config.yaml
image_size: 48
crop_scale_min: 0.7
horizontal_flip: true
norm: "rmsnorm"
mlp_ratio: 2
patch_size: [4, 4]
layers: 8
init: "kaiming_normal"
beta2: 0.999
grad_clip: 1.0
gradient_centralization: true
batch_size: 384
epochs: 106.4
warmup_steps: 2340
weight_decay: 0.06
Rows from block 2 of a small image classifier, named by matrix and row number. Rows with one number belong to one neuron. Each number is 128 + 32 x the weight over its row's rms, rounded and kept within 0 to 255. All counts start at 0.
After each neuron's rows are labels from the 100 images, of 14848, where the neuron reaches its highest value: "top examples" is what is common among them. Only what is clearly more common there than usual is listed. The data: capsule endoscopy frames (Kvasir-Capsule). In brackets: how many of the 100.
# fc1: MLP up (model.blocks.2.mlp.fc1.weight, 512x256), inputs 0-255
# fc2: MLP down (model.blocks.2.mlp.fc2.weight, 256x512, transposed), outputs 0-255

fc1.224 [140 166 135 117 169 129 136  96 161 167 104 151  95 103 139 103 134 136  88 183 134 149 155 138 132 124  77  54 114 143 146 129 114 159 121 185 128 144 107 153 149 117 123 111  79 137 118  64 115 186 159 147 105 112 148  90 160 178 133 158 139 157 135 157 126 162 149 142 148  81 120 159 183  81  88  90 133 153 126 154 149  55 120 164 158 129 109 121 125 164 112  94 100 140 123 105 101 144  77 117 143 105 130 117 117  84 152  94 137 114 189 207 123 103 159 129  73 106 105 164 132 152 105 115 144 111 195 152 171 157 156 118  99 124 192 103 128  88 105  84  91 129 137 117 111 110 125 147 125 132  92  99 167  93  99 162 113  77 166 159 150 113  77 117 196 114 124 136 169 166  98 131 217 161 134  57 139 188 159 100 108  64  82 130 103 117 116 128  75 160 111  89 155  67 140  57 141 131 200  77 135 161  85 150 172 124 103 134 129 118  97  77  97 134 157 112 126 124 149 186 126 166 159  89 125 122  71  86 126 143 104 153 161 127  99 187 121 131 113 153 153 195 143 113 133 186 121 164 167 141  50  71  90 108  91  88]
fc2.224 [141 143 122 126 135  40 116  65 146  74 175 147  73 134 120 159 143 123 198  89 116 132 132 113 136 101 134 193 139 126 111 133 142  80  94 160 111 135 124 123 206 146  71 170 143 104  67 140  96 130 136 114 162 140  91 140 131 184 172 147  98 156 149 153 117 114  96 155 117 124 111 117  87 106 108  65 212 138  91 153 159  42 135 137 109 159 130 123  65 130 110  96 136 129 102 137 138 137 144 111  62 123 166 123 195 162  60 133 167 133 120  93 163 124 120  96 142 171  95  90 105 147 139 131  87 123 147  79 169 121 132 139 155 101  89 145 151 125 118 221 177 159 138  35 165 160  88  93 107 109 102 128 118 128 127 152 173 165 126  87  88 134 103 149 137 108 117 108 139 169 125 108 136 136  45 151 101  59 190 163 138 107 150  89 141 145 108 127 183 149 106 112 160 135 131 103 125 158  91 128 127  92 190 146 169  82 116  97 173 169 102 172 123 164 143 165 116  54  93 131 115  83  47 151 117 135 142  88 165 140  84 149  94 140 139 136 138 125 144 105 128 113 122 112 117 118  86 137  92 162 102 148 100 160 139 146]
top examples: finding: pylorus (31)

fc1.372 [181  70 149 124 173 107  92  96 182  77 121  93  81 181 111  97 141 142 134 164  95 144 154 126 151 160 138 114 116 173 142 126 163 113  93 165 178 167 140 151  83 106 108 185 144 108 131  89 129 191 139 126 157  65  80 113  99 142 181 170 115 147 105 101 159 137 132 128 154 132 123 143 111 162 158 152 135 136 106 101  90  46  97 158 109 139 164 157 125 129 143 100 114 158 247 110 130 112 143 186 110  98 133  96 126 126 166 139  94  94 118 124 140 143 114  93 107  95 159 109 155 119 111 146 105 113 115 158 117 123 129 103 150 144 129 144 173 158 117  95 115 128 141 139 108 114 108 143 108 134  83  84 115  88  82 101  91 126 125 107 111 112 178 133 163 124 108 186  77 130 115 125  45 188 125 139  87 170 146 125 107  79 177 112 163 100  82 146  95 127 165 183 105 151 109 131  86 149 170 138 153  38  95  72 174 151 192  99 119  90  60 137 104 170  78 100 165  41  95  89  62 156 214 165 103 107 162 143 125 175 133 134 101 154 158 149 138 148 146 155 111 136 159 112 157 128 126 120 174 152 105 106 130 171 100 129]
fc2.372 [ 78  84 113 136 115 194  63 116 151 166 129 208 160 100 141 135 129 100 123  95 159 109 104 132  98 134  52 158  99  80 123 109 152 133 149 153 119 167  92 116 170  95 128 152 118 167 150  84 158 118  89 132 114 132 143  81 152 146 106 131 130 101 127 121 103 104 125 140 162 110 123 123 151 105  63  99  68 116 101 137 132 185 182  93 122 236  90 126 128 149 135 149 156 127 122 185 173  81 115 107 154  82 117 192 168 119 136 159 137 183 100 145 114 164 115 199 116 186  46 118 168 157  66 133 143 206 135 152 183  73  89 129 154 156 103 172 124 134 104 147 134 157 104 100  91 118 180  99 144 123 118 151  96 182 161 168 190 158  83 145 149 108 120 178 117 120 145  86 155 189 173 128 204 118 144 115 110  60 102 127 129 124 145  82 118 106 165 120 131 135 108 134 185 113 158 152 121 106 105  99 130 134 162 167 138 116 121 153 155 150 159 155 164  95 159 121  57 137 129 145 178 105 151  88 118 139  60 124 135 124 126 135 145 130 133 107 139 134 116 143 173 137 126 160  85  84 165 100 133  94 142 177 120  78 174  96]
top examples: finding: foreign body (29)

fc1.497 [181  72 120 173 158 138  81  77 190 141 150 138  83 146 111 138 167 136  96 113 157 163  91 138 152 111 161  40 156 173 139 178  79 112 104 162 195 121 135 123  88  52 109 109 138  86 121 129 164 106 107 128 110 136 103 157  89 100 165 168 138 113 113 173 170 187 130 150 122 122 151 168 120 155 202 160 112 158  97  94 122  60  80 100 141  69 188  89  98 167 191  86 109 138 109  87 142  86 168 107 127 132 120 100 133 112 148 145 153 100 124 146 135 119  60  57 101 135 156 178 147 137 117  95 173 112 103 169 122 136 130 119  99 152 139 157 137  79 143 122 100  88 145 155 127 164  72 111 149 156 170  94 133  88 110 113 131 135 116 166 133  92 172 127 150 146  71 132  84 119 195 131 158 131 117 121 138 103 104 100 132 145 155  98 130 189 180 181 104 148 110 163 175 166 137  87  91  72 128 129 176  89 107 180 138 126  97  96 121  92 137  91 143 132 103  86  85  78 130 105 116 161 120 149 126  83 109  60 192 136 145 113 128 137 106 108 146  98 100 182  98 116 140 125 137  84 120 123 184  74 162 135 146 187 138 114]
fc2.497 [171 106 139 208 117 138 115 151 144 168 101 177 147 104 194 132 161 179  71 153 111 108 160 146 114 117 109 174 144 118 160 111 143 180 175 120  63 157 129 166 178 105 117 159  86 167 156 110 200 103 130 139 142 130  83 190 167 132  81  95 117 113 111  99  89  91 113 143 153 108 106 142 139 147  64  70 122 157 164 137 156 163  92 173 130 228 134 137  81 136 118 130 167 122  92 161  90  80 155 121 143 138 126 142 158 120  85 171 148 168 146 130 128 171 182 164 104 111  94 113 157  91 128 177  71 140 134 137 159 139 157 131  90 150 142 160 119 110 140 126 130 142  96  92 140 131 181 195  98 101  99 154  97 132 143 201 149 175 104 116 110 159 153 172  82 148 155 115 126 124 120 115 156 116 110 122 126 130 158 172 151  91  90 111 112 111 121 140 115  99 166 162  93 131 171 127 115 145 184  91  78 172 176  99 102 157  77  86 183 146 153 199 126 176 137 140 111 148 175 159 165 138 157 135 136 166  98 162 110  31 107 181 141 121 143 166 135 154  94 159 165 110 132 132  90 145 136 162 104 125  81 163 122  86 193 146]
top examples: finding: ileocecal valve (39)

fc1.134 [148 160 125 191 106  82 116 156 152  88  77 145 124 105  91 149 160 160 160  66 151  90 171 136 101 141 111 122 124 194 135 148 139 114  95 186 123 130  80 170 110  82 112 143 169  84 144  84 171  73 148 131 105 152 135 105 129 145 107 146 120  96  68 104 191  91 147  86 158 162 139  71 151 140  82 114 131 105 133  75 135 170 132 138 138 136  91 183 132 132 101 155 112 153  91 132 132 155 166 103 184 119 137 136 161 117 113  95 105 146 187  61 135 150 116  80 140 102 100 195 141 114 106 144 128 177 160 119 165 112 139 107 169 184  81 133 149 109 159  88  74 194  90 106 151  72 134 161 188 112 101 106 153  77  57 121 117  84  94 169  66 103  94 114 138 148 126 134  74 181 121 117 125  98 173 136 111 155 142 116 104 170  95 178 168 143 109 161 112 129 144 171  84 120 139 186 129 101 151 103 172 168 139 119 130 167 161  92 108  66 113 152 121  93  99 143  89 192 126 160 115 142 119  81 187 142 128 104 139 189  73 105 160 146 136 142  88 174 165 111 130 136 163 112  85 118 102 187 127 177 162 146  97 100 137 112]
fc2.134 [145 165 171 117 147 103 124 118 119  49 136  73  97 172 138  85  80 114  69 143 128 171 147 197 122  63  77 165 136 101 148 150 111 114 108 130 182 123 143 111 129 126 112  62 176 154  99 129 120 175 177 109 141 105  96 164 107  79 147 156 101 169 145 142 141 170 191 166 102 184 151 183 122  85 149 170 120 142 101 153 122 135 164 135 123 135 103 160 108 107 110 119 127  99 145 188 174 131  83 150  78 113 110 130 137 128 135 154 145 207  69 118 135 106 106 179 123 111 115 146 121  62 125  97 119 137 145 110 118 110 114 118 123 102 172 117  92  94 165 185 155 101 134 151  74 171  98 184  51 165 151 165 165 134 190 151  92 139 130 128 190 146 170  84 119 152 125 155 144 155  87 100 144 126 129 174 125 116 153 109 144 110 119  87 122 103 121 143  90 121 123  92 131  89 179  99 125  67 128 134  78 113 109 175 127 127 143 119 119 160 119 109 179 216 163  83 114 132 105 182 130 238 171 153 138  75 158 149 133 110 145  91 126 145 131 144 184 106 113 152 123 142 124 158 121  76 131  58 133 114 124 122 193 120 152 157]
top examples: finding: pylorus (28); finding: blood fresh (27)

fc1.215 [ 97 139 108 145 160 114 110 122 109 106 110 137 119 129 150 151 142 170  90 147 170 155 152  85 177 152  96 143 172 105 130 171 157 129 110 114 166 218 178 176 114 135 141 116 124 188 216  75 118  66  90 136 154  88 101 141 101 126 168 143  18 124 146 128 142 129 141 137  92 106 102 130 105 150 145 112  88 146 124  70  93 122 127 163 129 115 119 130  87 173 121  72 146 101 149 144 160 126 113 168 108 148 166 108  81 123  91 139 134  94  68 122 109 105 172 115 147 121 115 129 146 114 134 118  90 160 134 115 136 152  73  78 167 137 158 145 175 169 160 172 104 141 172 153 128 155 148  95 188 107 130 155 122 172 121 115 128 150 154 155 112 140 160 150 146  99 135 154  80 140  84 127 139 126  87 133 122 140 116  94 161 115 157 106 143  62  91  66 150 142 129  74 155 189 151  97 115 107 112 165 153 104 123  67 137 143 200 101 117 176 117 146  92 113 157  86 109  68  89 101 119 144 134 202  92 114  92 134 136 112 123  72 148 173 227 138  75  70 159 169 132 159 160  64 145 149 165  83 113 146  49 158 113 103 156 140]
fc2.215 [124 124 103 132 100 134 102 122 108 116 118 133 121 121  63 150  80 113 163  84 111 117 120 130 121 136 146  87 148  91 136 117 133 119 144 111 123 140 166  75 149 132 135 182 123  80  95 153  97 133  93 127 204 125 134  47 119 114 177  74 173  88 151  22 101 113 106  99 161 159 133 146 106 102 141 164 164 135 100 157 180 152 105  66 112 159 134  59 128 127 106 170 137  72 127 181 164 100  98 136 128 134  73 144 171 146 129 140 137 117 167 152 142 136 112 121 118 180 129 123 192 130 134 127 113 101 147  90 124 118 107 169 162 122  89 157  74 160 116 145 144  93 107 117 111  74 132 122  64 171 121 117 108 165 205 142 106 119 115 103  89 158 123 148 152  90 121  86  79 124 171 108 196 149 171 147 125 139 118 131  37 110 143 151 177 157  96 139  71 142 110 163 159 103 128 174 158  89 139 159 127 120 134 128 125 131 128 158 119  51 243  66 151 113 132 143 136 155  84  84 127  74 193 110 177 150 125  84 130 126 154 193  99 127  86 141 172 124 106 162 119 151 137 175  92  81 127 152 152 110 163 127 162 161  81 119]
top examples: finding: ileocecal valve (31)

fc1.398 [141 175  72 164  98 129 146 143 159 199 124 181 108  94  98 135  99 117 106 144 176 152  69 108  87 129 133 147 142 129 135 107 133 165  92 100 147 108  51 155 147 142 116 138 129 171  98 119 101 149 137  84 133 155 116 153  72 205 126 126 175 122 147 146 107 139 117 135  89 118 152 140 138 185 144 146 100 112  85 170  84 194 165 100  82  86  69 104  83 116 130 167 124 145 165 184 102  68 133 211 126 140 146 135 154 149 122 144 116 122  89 169  98 118 140 132 103 129  91 103 149 139 143 161  74 141 141 128 178  76 131 177 136 224 118 164 153 101 127 113 140 152 187 152  55 169 149  88 109 129 191 130 126 162  95 175 159 114 149 139 104 133 100 105 137 107  80  88 161  88 124 130 138 101 125  84 125  78 105 116 118 130 162 133 137 113 189 176 118 123  67  94  97 117 128 115 102 114  94 116 150 138  95 119 109  88 190 142 198  92  51 174  37 165 110 127 120 130 130 110 128 190 126 172 117 111 136 144  88 117 144 118 144 121 155 146 171 119 168  76 133 156  92 106 138 128 139 151 127  57 190  96 115 141 105 138]
fc2.398 [143 170 148 179 143 154  96 166 107 163 164 116  76 154 167 199 111 122 147 151  81 130 147 155 155 126 108 157 136 114 122 182  84 106 121 149 103 141 134 139 185 132  80 146 156  73  63 140  85 137 152 137 151 121 151 151 151  73 142 130 101 118  96 105 162 130 133 115 154  91  93 107 148 183 129 151 120 135 166  72 140 147 103 147 171 123 169 151 113  93  79  75 154  91 101 112 109 178  96 120 153 160  79 176 133 107 116  97 136 160  87 127  83 160 150 149 187  97 153 167 132  47 169  87 148 107  86  87 129 183 146 122 165 101 197  76 122 107 143 158  94 156 124 166 132  62 140 154  73 138  56 129 104 128 143 164 107 141 118  94 113 137 201 167 142 132 123 133  86 101 131 137 124 158  96 125  94 167 117 191 136 139 141 127 199  99 125 115  83 136  92  94 152 150 102 163 118 119 163 141  99 174 124  89 137 193  98 168 134 126 148 137 169 142  63  64 125 143  89 153 166  89 139 139 179 152  95  71 123 152  90 111 120 177 119  98 103 101  94 214 148 110 149 140 129 170 136 116 119 180  99 150 139  50 135 142]
top examples: finding: pylorus (32)

fc1.123 [ 99  96 199  82 110 103 156  81 109 172 151  76 154 141 129 100 110 171 133  97 132  93 114 172  88  96 110 202 102 109 112 203  91 134 125 172 143  96 110  90 148  67 169 160 121 155 129 100 137 126 122  99 124 161 160  82  87 105 119 149 100 125  88 104 109 101 160  76 117 105  97 136 108 161 170 106 104 104 145 100 137  95 117 174 174 159 173 111 165  78 123 117 110 151 119  97 208 133 102 189 100  92 121  86 177  71 187 168 155 125 128 100 101  90 173 119 109 180  74 121  75 165 135 144 154 133 141 110 132 137 157 154 125 123 150 137 159 112 123 118 131 118 130 120 103  85 156  93 101  52 148 136 190  95 109  92 143 136 102 127 109 143 124 117 114 152 147 114 136 126 213 133 155  87 113 114 145  80  82 169 140 205 144 117 160 120 106 126 145 115 118 152 167  73 123  81 153 102  99 139 116  79 165 134 139 152 121 129 150 116 139 150 182  95 139 152  92 142 125 118 164 160 126 116 177  96 115 157 201 131 145 143  55 140  80  98  92 195 174 108 153 189 114 157 180 129 149 124 180 190  58  91  94 140 148 128]
fc2.123 [117 192 122 126 188 138 118 140 138 120 105 166 115 140  99  89 146  58  74 146 152 167 147 141 130 104  57 178 158 115 136 108  73 155 110  61  83 123 197 140 185 244 114 112  87 167  92 103 130 134 140 143 166 121  76 129 124 160 163 128  87  98 105 114 124 122  66 115 149 185 114  84 118 100 158 123 177 136 145 203 172  96 175 115 151 100 115 152 156 125 172 141 114 158 144 135  85 137  93 134 184  85 121  88 131 132 125 152 108 154 156 163 155 109 186 114 108  50 135 138 142 118  96 122 142 137 104 129 144 108 147  89 138 111 163 107 103  69 131 139 149 144 104 165 126  55 208 124 135 140 125 134  99 150 104  79  99  83 101 100 138 150 112  83 125  71 142 183 156 175  79 121  92 137 114 113 114 108  90  83  85 143  76 145 145 138 146 138 132 166 119 159 115 203 176 151 113 131 200  77  71 154 104  82 147 132 133 153 118  87 101 137 104 169  89 139 105 140 100  77 111 113 178 152 142 176 116 106 122 143 157  97 101  89 149 130 135 103  85 117 103 140 135 133 149 144  90 164 112 115 140 129 196 120 105 164]
top examples: finding: foreign body (25)

fc1.385 [151  52 145  76 112  71 104 165  83 117 115 207 116 117 106 120 154 145 111  89 144 179 121 123 171  88 179  88 133 168 201 132 122  88 146 175 110 101 159 118 110 103 106 142 136 136 146 102 148  58 138 131 214 101 118  63 148 141 159 154 116 105 111 115 150 115 123 109 136 166 123 128 135 156 209 123  98 185 114 124  91 132 156 112  62 110 154 156 126  85 105 123  75 143 199 123 105 130 134 187 138 114 166 150 144 152 110 168 132 122  89 150 167 135  93  91 126  74 141 160 110 141 109 145 106 131  92 117 140  90  79 123  54 156  96 179 136 139 122 142 175 113 117 111 113 148  54 110 105 110 114 151 155  99 100 153  81  93 135  78 131 151 176 127 132 115 118 169 126 120 148 138 103 152 142 157 116 165 103 130  63 114 123 113 127 116  92 139 161 167 153  59 146 140 194 105 114 173 150 128 149  60 172 138 142  96 220 124 168 151 135  94 150 129 135 107 111 150 104 156 106 131 129 160 100 110 205 106 158 159 129 141 133 180 128 108 126  31 139 132 210 106  99  97 145 163 156  99 136 126 113  78  92 100 151 155]
fc2.385 [ 95 156 146 123 173 205  61  88  92 143 164 154 169 122 162 138 111 116 166 172  89 100 145 145 112 186 134 138 120 105 103  99 120  74 181  94 145 166 109 112 153 117 156 134 144 167 158 103  90 174 135 110  80 152 131 187 112 160  92 125  96 143  95 138  67 124 156 156 223  76 128 144 138 110  64 173 118 111  56 152 159 127 154 115 182 149 109 130 136 155 128 136 171  82  75 142 158 118 122 105 124  97 123 109 150  73 174 153 204 139 106 150 103 140 143 168  63 214 110 122 120 200 125 125 188  86 217 169 186 151 109 157 135 142 136 111 161  72  83 138 152 120 127 122  84  69 165 125 155 111 130 107 127 149 166 110 126 176 100 137 115  82 135 132 133 154 151 130 117 191 124 155 157 144 161 132 168 110  91 130 130  71 157  79  91 127 182 116  95 129 143 137 119  91 142  79  70 145 147 123 123 144 111 181 144 152 124 110 161  69 143  97  94  97 131 129  95 130 150  74 123 159 131 149 156 152  96 146 147 124 139 130 166 124 151 176 195 188 158 111 106 131 122 148 124 144 135 135 154 113 113 136 189  97 153 118]
top examples: finding: foreign body (30)

fc1.389 [207 113 118 126 127 133 136 148 187 140 125 100  75  74 133 139 114 153 144 154 113 167 101 135  91  37 175 114 158 196 134 177 136 106  87 144 152 108 125 127 148 133 169 162 120 125 141  81 166 186  60 161 113 142 126  76  81 153 167 139 130 124 161 156 101 176 137 154  91 147 144 100 144 182 159 118  98 168 140 146 115 170 127 103 127 133 104  96 129 159 133 172 126 133 145 137 140 116 127 149 122 152 125 113 136 108 108 114 101 121  78 154 155 116 157  90  69 149 158 167 106 128 200  79 147 140 190  96 145 102 113 112 152 196  89 147 148  59 149 132  62 113 129 126  93 144 124 127 147 146 141 102 186  71  97  51  62 127 165 147 106 125 141 155 167 197  84  80  86 142 191 114 105 109 123 146 132  61 146 176 121  33 145  91 122 165 172 160 125 163  86 124 108 134  99 114 120  93 109 120 183 113  90 149 153 113  90 173  80  99 105  89  51 167 133 152 125 121 139 170  87 131 113 113 134 131 123  58 146 128 161 160 135  87 143 128 130 150 117 172 100  89 167 104 102  76 128  78 110 143 109 106 158 126 126 118]
fc2.389 [ 81 120 164 204 160  85 104 144 128 135 142 127 118 165 179 145 121 128 137 113 163 173 109 165 163 153  90 183 147 111 175 117 110 183 136 147 128 148 130 180 213 144  87 175 128 113 110 138 128 146 203 146 205 121 128 205 150 118 141 140 121 133  94 118 130 108 146 154 160 143 105 157 182 148  96  98 167 191 151 120  78  99 173 188 103 162 170 172  32 156 121 124 102 131 104 143 142 117  89  98 132 147 156 165 133 172 138 145 100 183 189 167 140 137 118 162 161 128 110 128 103  77 130 147  90  91  93 163 156 148 131 118 137 113 154 119 114 116 128 162 185 112 109 120 147 140 175 148 122 145  77  91  57 144 139 236 213 109 124  76 145 133 134 132 108  61 138  92 156 146 110 100 136 154 111 123 142 124 172 162 134  98 141 117 136  84 103  70 119 132 108 164 142 122 188 127 131 177 128 152  99 148 155  94 147 165 129 135 214 159 158 170 177 193  93  86  95 102  94 123 185 161 116 168  88 175 107 167 122 126 105 132 105 168 155 117 144 141 148 149 125 129 146 121 129 136 153 146 145 122 133 159 165 126 138 121]
top examples: finding: pylorus (26)

fc1.303 [131 152 111  82 172 165 126 124 145 118 120 142 128 169 100 175 136 161 110  98  36  95  94 142 141 162 123 131 126 153 111 146 154 130 122  65 158 106 150 135 104 143 138  89 152 107  92 110 149 122 124 164 142  78 115 121 104 143 136 171 140 185 130 179  60 147 142  92 112 153  76 115 117 107 111 154 118 113 153 150 151 114 134  88 135 161 128  65 104  67 126 140 126 121 126 115 173 185 128  70 112 137 173 155 126 129 140 125 110 101 127 223 145 108  97 149 146  87 104 116 140 107 131 148 101 148 176  91 120 167 154 153 130 112 123  92  88 104 124 150 166 124 201 164 127 158 125 142 139 115 110 137 128 109 142 142 131 115 114  51 148 192 140 148  93 153 160 111 110 177 145 138 113 127 102 175 168 131 190 165 154  43 155  76 102 160 177  37  64 147 126 114 126  81 122 161 153 157 104 147  66 173  93 106 108  87 109 130  46 150 177 120  68 149 141 150 179 155 165 143 109 108  72 145 135 155 115 105  97 153 125 112  92 143 197 160  95 165 131  85  89 133  82 166 117  73 140 158  99 169 195 108 159 120  58  94]
fc2.303 [ 95 133 103 148  93 118 128 101 134 126 144 120  98  52 167 131  89 129 155 149 136  98 110 139 140 105 139 101 136 154 139  73 123 158 141  86  78 172  75 126 164  80 110 173  93 143 164 107 188  98 138 107 142 144 114 195 133  95  87 146 136 131 144 179 186 155 126 140 114  92 109 102 146  94 107 104 122 151 117 139  99  70 131 208 142  75  79 145 150 197 139 110  75 127 150 164  56  85 171 221  85 201 126 195 158 164 133  98 142 134 114  78  79 138 101 107 122 122 159 114  92 145  98 155 119 109 102 156 118  82 144 137  93 117 143 169 151 113 160  72 129 157 150 124 115 106 123 127  70 131 155 169 153 129 110 162 171 123  94 141 146 148  92 156 129 150 150 105  87 150 132 124 149 157 168 104 111  90 103  94 194 167  89 131 127  78 157 157 148 121 111 146  70 112  95  81 125 125 140 125 152  86  96 145  76 144 134  66 171 164 173 138 186 111 192  89 109 112 106 119 156 160 217 146 128 111 173 178 149 111 118 147 129 168  89  96 135 128 162 143 114 175 166 129 117 106 154 129  97 126  29 119 120 106 148 155]
top examples: finding: pylorus (50); finding: blood fresh (33)

fc1.136 [146  48 167 110 137  75 129  76 127 138 160 126 102 165  96 145 139 106 111 120 152 159 147 163 163 131 159 131  97 134 169 145 135 139 101 157 155  83  94 135 106 106 138 153 156 121 143 122 120 173  89  98 150 113 129 125 117  85 172 139 129 110 144 112 124 148  73 133  71  99 143  93  98 160 168 139 135 204 110 136  59 152 124 105 113  71 175  81 107 125  85 179 158 161 205 124 108 163 128 205 140  60 115 140 170 163 128 194 117  64 129  82 144  73  99  88 126  88 185 143 136 121 139 126 122 174  67 131 108  78 108 100  72 163 140 154 141 145 177 118 166 111 164 135 129 103  84  84  92 132 137 154 160 150 126  64  91 150 110  95 117 140 164 140 149 145 126 143  75  92 146 143 106 101 125 200 167 183 186 143 114 115 129  96  90 100 135 139 145 163  86  62 200 103 168 134 107 158  83 131 176 112 128 102 193  95 174  94  96 165 103 141 131  87 108 127 126 103 106 156  90 146 120 194  91  99 170 106 132 123 152 160 103 123 109 158 105  82 136 157 137  70 208 126 140 108 145  78 151 161 138 120 128 140 129 108]
fc2.136 [ 94 145 120 132  96 166  58 135 121 128 114 160 141 110 162 124 176 136 170 178  78  99 140 122 140 161  94 172 131 121  96  72  70 158 169 109 105 175 149 144 212 149 139 172 128 161 125  89 164 130 144 148  99 183  80 156 157 160 140 114 145 104  91 103  79 113 165 159 234 112  88 124 174 121  87 106 137  90 118 152 172 133 171  83 153 168 113 153 132 164 148  96 143 124  92 139 110 119 133  70 185 119  90 139 183 137 161 110 154 128  99 180  71 183 113 174 130 170 100 121 155 113  58 148 138 110 171 197 156 109 121 175 175 160 128 106 135 138 124 177 122 116 104 142 130  89 201 153 137  96  86 151  86 139 153 193 152 169  89 119 130 139 135 156 104 135 164 113 141 190 127 137 143 141 120  85 128  70 160 143 136  78 171  81 146 120 149 101  85 115 106 190 167 157 170 147 131 140 106 108  94 203 191 126 119 116  94 167 169 150 152  81 112 121 125 130  95 145 162 107 155 121 140 102 136 158  59 126 131 130 152 104 164 125 166 128 137 163 129 135 150 132 109 129 129 125 146 208 111 155 145 169 142  83 163 161]
top examples: finding: foreign body (28)

fc1.58 [164 137 211 151 149 132 113  93 123 115 137 140 128 109 136 109  99 151 134 117  92  83  70 140 144  83 181  66 151 114 127 100 127  98 137 115 159 157  84 134 126 121 145 120 104 125 149 179 106  97 152 170 103  97 118  76 147 117 158 115 118 145 107 110  65 147 131 165 132  90 173 124 135  52 149 136 130 193 109 139  61  91 161  93 165 143 103 161 111 214 169  84 130 167 133 164 129 119  92  87 140 169 171 125 135 128 160  90 116 140 137 153  91 102 211 122 130 110 172 196  91 166 114 124 115  80 177 176 183 116  92 125 136 181 119 108 122 119 132 183 129  99 170 121 152 142  60 134 160 127  95 136 109 116 130 155 113 111 139 143 161 160  65 102  77  58 117 167 142 139 170 115 154 140 169  69  77 149 103 125 117  66 112 116 142 116 103 146  65 113 130 101 127 116 192 107 106 167 172  96 117 102 111 160 112 131  46 166 160  65 122 165 144 136 177 128  97 148 170 144 155 132 119  97 141 104 162 102 173 194 110  97 168  92  82 113 203 137 149 105 126  95 164 149  95 186  99 107 155 132 117 104 148  99 132 129]
fc2.58 [114 150 137  73 130 111 120 142 136 100  83 158  87 152 138 176 202 108 164 134 140  76  88 159 129 103 104 104 134 157 128 157 120  87  98 131 148 129 133 130 173 172 138 161 141 122 103  93 161 114 155 112 123 117 158 114 106 123 145 112 137 144 148 156 105 133 139 149 135 150 158 101  82 160 124  88 193 107 143 139 182  71 148 138 119 104 171 135 140  75 126 152 160  97 117  97 138 156 177 122 105 115 133  71 119 156 117 145 120 125 200  84 176 109 165 130 132 145  82  91 150 175 135 162 155 121 156 112 146 157 158 133 114  74  46  98 155 116 111 131 144 159  60 114 178 169 120 138 119 115 181 148 100 117 198 146 210 116 135 178  70 151 128 119 201 125 142 144 127 179 119 132  73 183 132 105 112 113 171 123 111  93 115 129  86 175 130 137 182 129 115 120 135  87 132 151 141 166  61  99 200 117 103 150 142  90 132 181 120 222 106 132 109 143 105 228 133 115 107 137 107  54 112 132 128 155 113 144  89 117 146 145  49 124 129 125  82 122 133  94 177 148 124  57 145  96 118 156 142  98 120 141  76 217 161 102]
top examples: finding: pylorus (41)

fc1.97 [ 96 167 134 142 132 127 162 139  82  67 150 127 156  39 135 184 132 116 150 142 132 110  30 126 167 152 143 138 111 126 143  81  88 132 177 158 186 112 202 108 130 129 170  74  92 146  95 123 184  99 121  69  57 123 133 117  95 194 177 129 166 173 159  96  71 117 161 124 142 176 175 155 138 120  98 183 115 106 154  87 208  68 144 130 129 180 109 117  92 155 118 156 117 152 141  59 137  75 107 105 113 168 109 119 116 124 111 144 115 101 122 128 148 153 197 127 128  52 104 138 101  86 124 149 105 150 129 163  76 137 118 112 146  79 129  99 107 124 113 122  93 107 136 160 118 152 106  93 147 172 103 149 111 177 173  55 134 142 158 159 145 194 115 156 107 125 126 159  91  98  82 153  99 174 170 145 118 126 194 102 111  56 130 143 138 124 123 125  87 124 141 165 115 114 113 146 121 187 118  96  85 186 139 177 128 130  61 125 131  72 176 136 202 158 105 107 138 121 110 109 114 109 112 126 106 132 125 128 152 145 111 130 113  92 205 142 163 110 133 136 115 142  83 118 124 103 125 178 109 135  83 119 137 133  94 121]
fc2.97 [158 157 130 105 137 146 130  87 126  99 150 135  84 136 135 176 107 151 140  96 131  56 159 146  95 103  88  63 115  84 160 109 147 103 105 119 139 116  48 161  85 138 186 121 172  92 182  76 119  86 100 120 136 177 153 135 100 112  97 169  94 164 137 213 119 131 114 157 140 167 149 114 127 121 155  78 106 123 125 142 134 110 168 160 135  42 118 135 200 109 111 133 168 133  84 107 102 134 119 183  97 144 143 134 120 150 138 166 142 135 164 100 101 112  55 147 138 179 157  96 163 131 162 110 208 132 126 133 103 124 129 118 129  99 172  96 169 159 108  41 194 201 166 145  74 134 153 116 142  86 161 148 108 127 182 144 177 119 140 151 145  43  85  97 164 167 156 119 108 171 128 123 116 117 140 111 130 123 151 150 120 168 160 126 104 120 190 145 153 141 114 107 113 114 102 183 148 123 113 154 155  82 112 154 117  84 218 105 108 147 111  82 142  75 157 167 121 120  91 160  90 117 150 123 147 111 115 140 151 154 157  85  82 134  91  78 114 118 159  93  87 120 157 100 121 155 186  59 160 104 129 111 122 157 177 139]
top examples: finding: pylorus (49)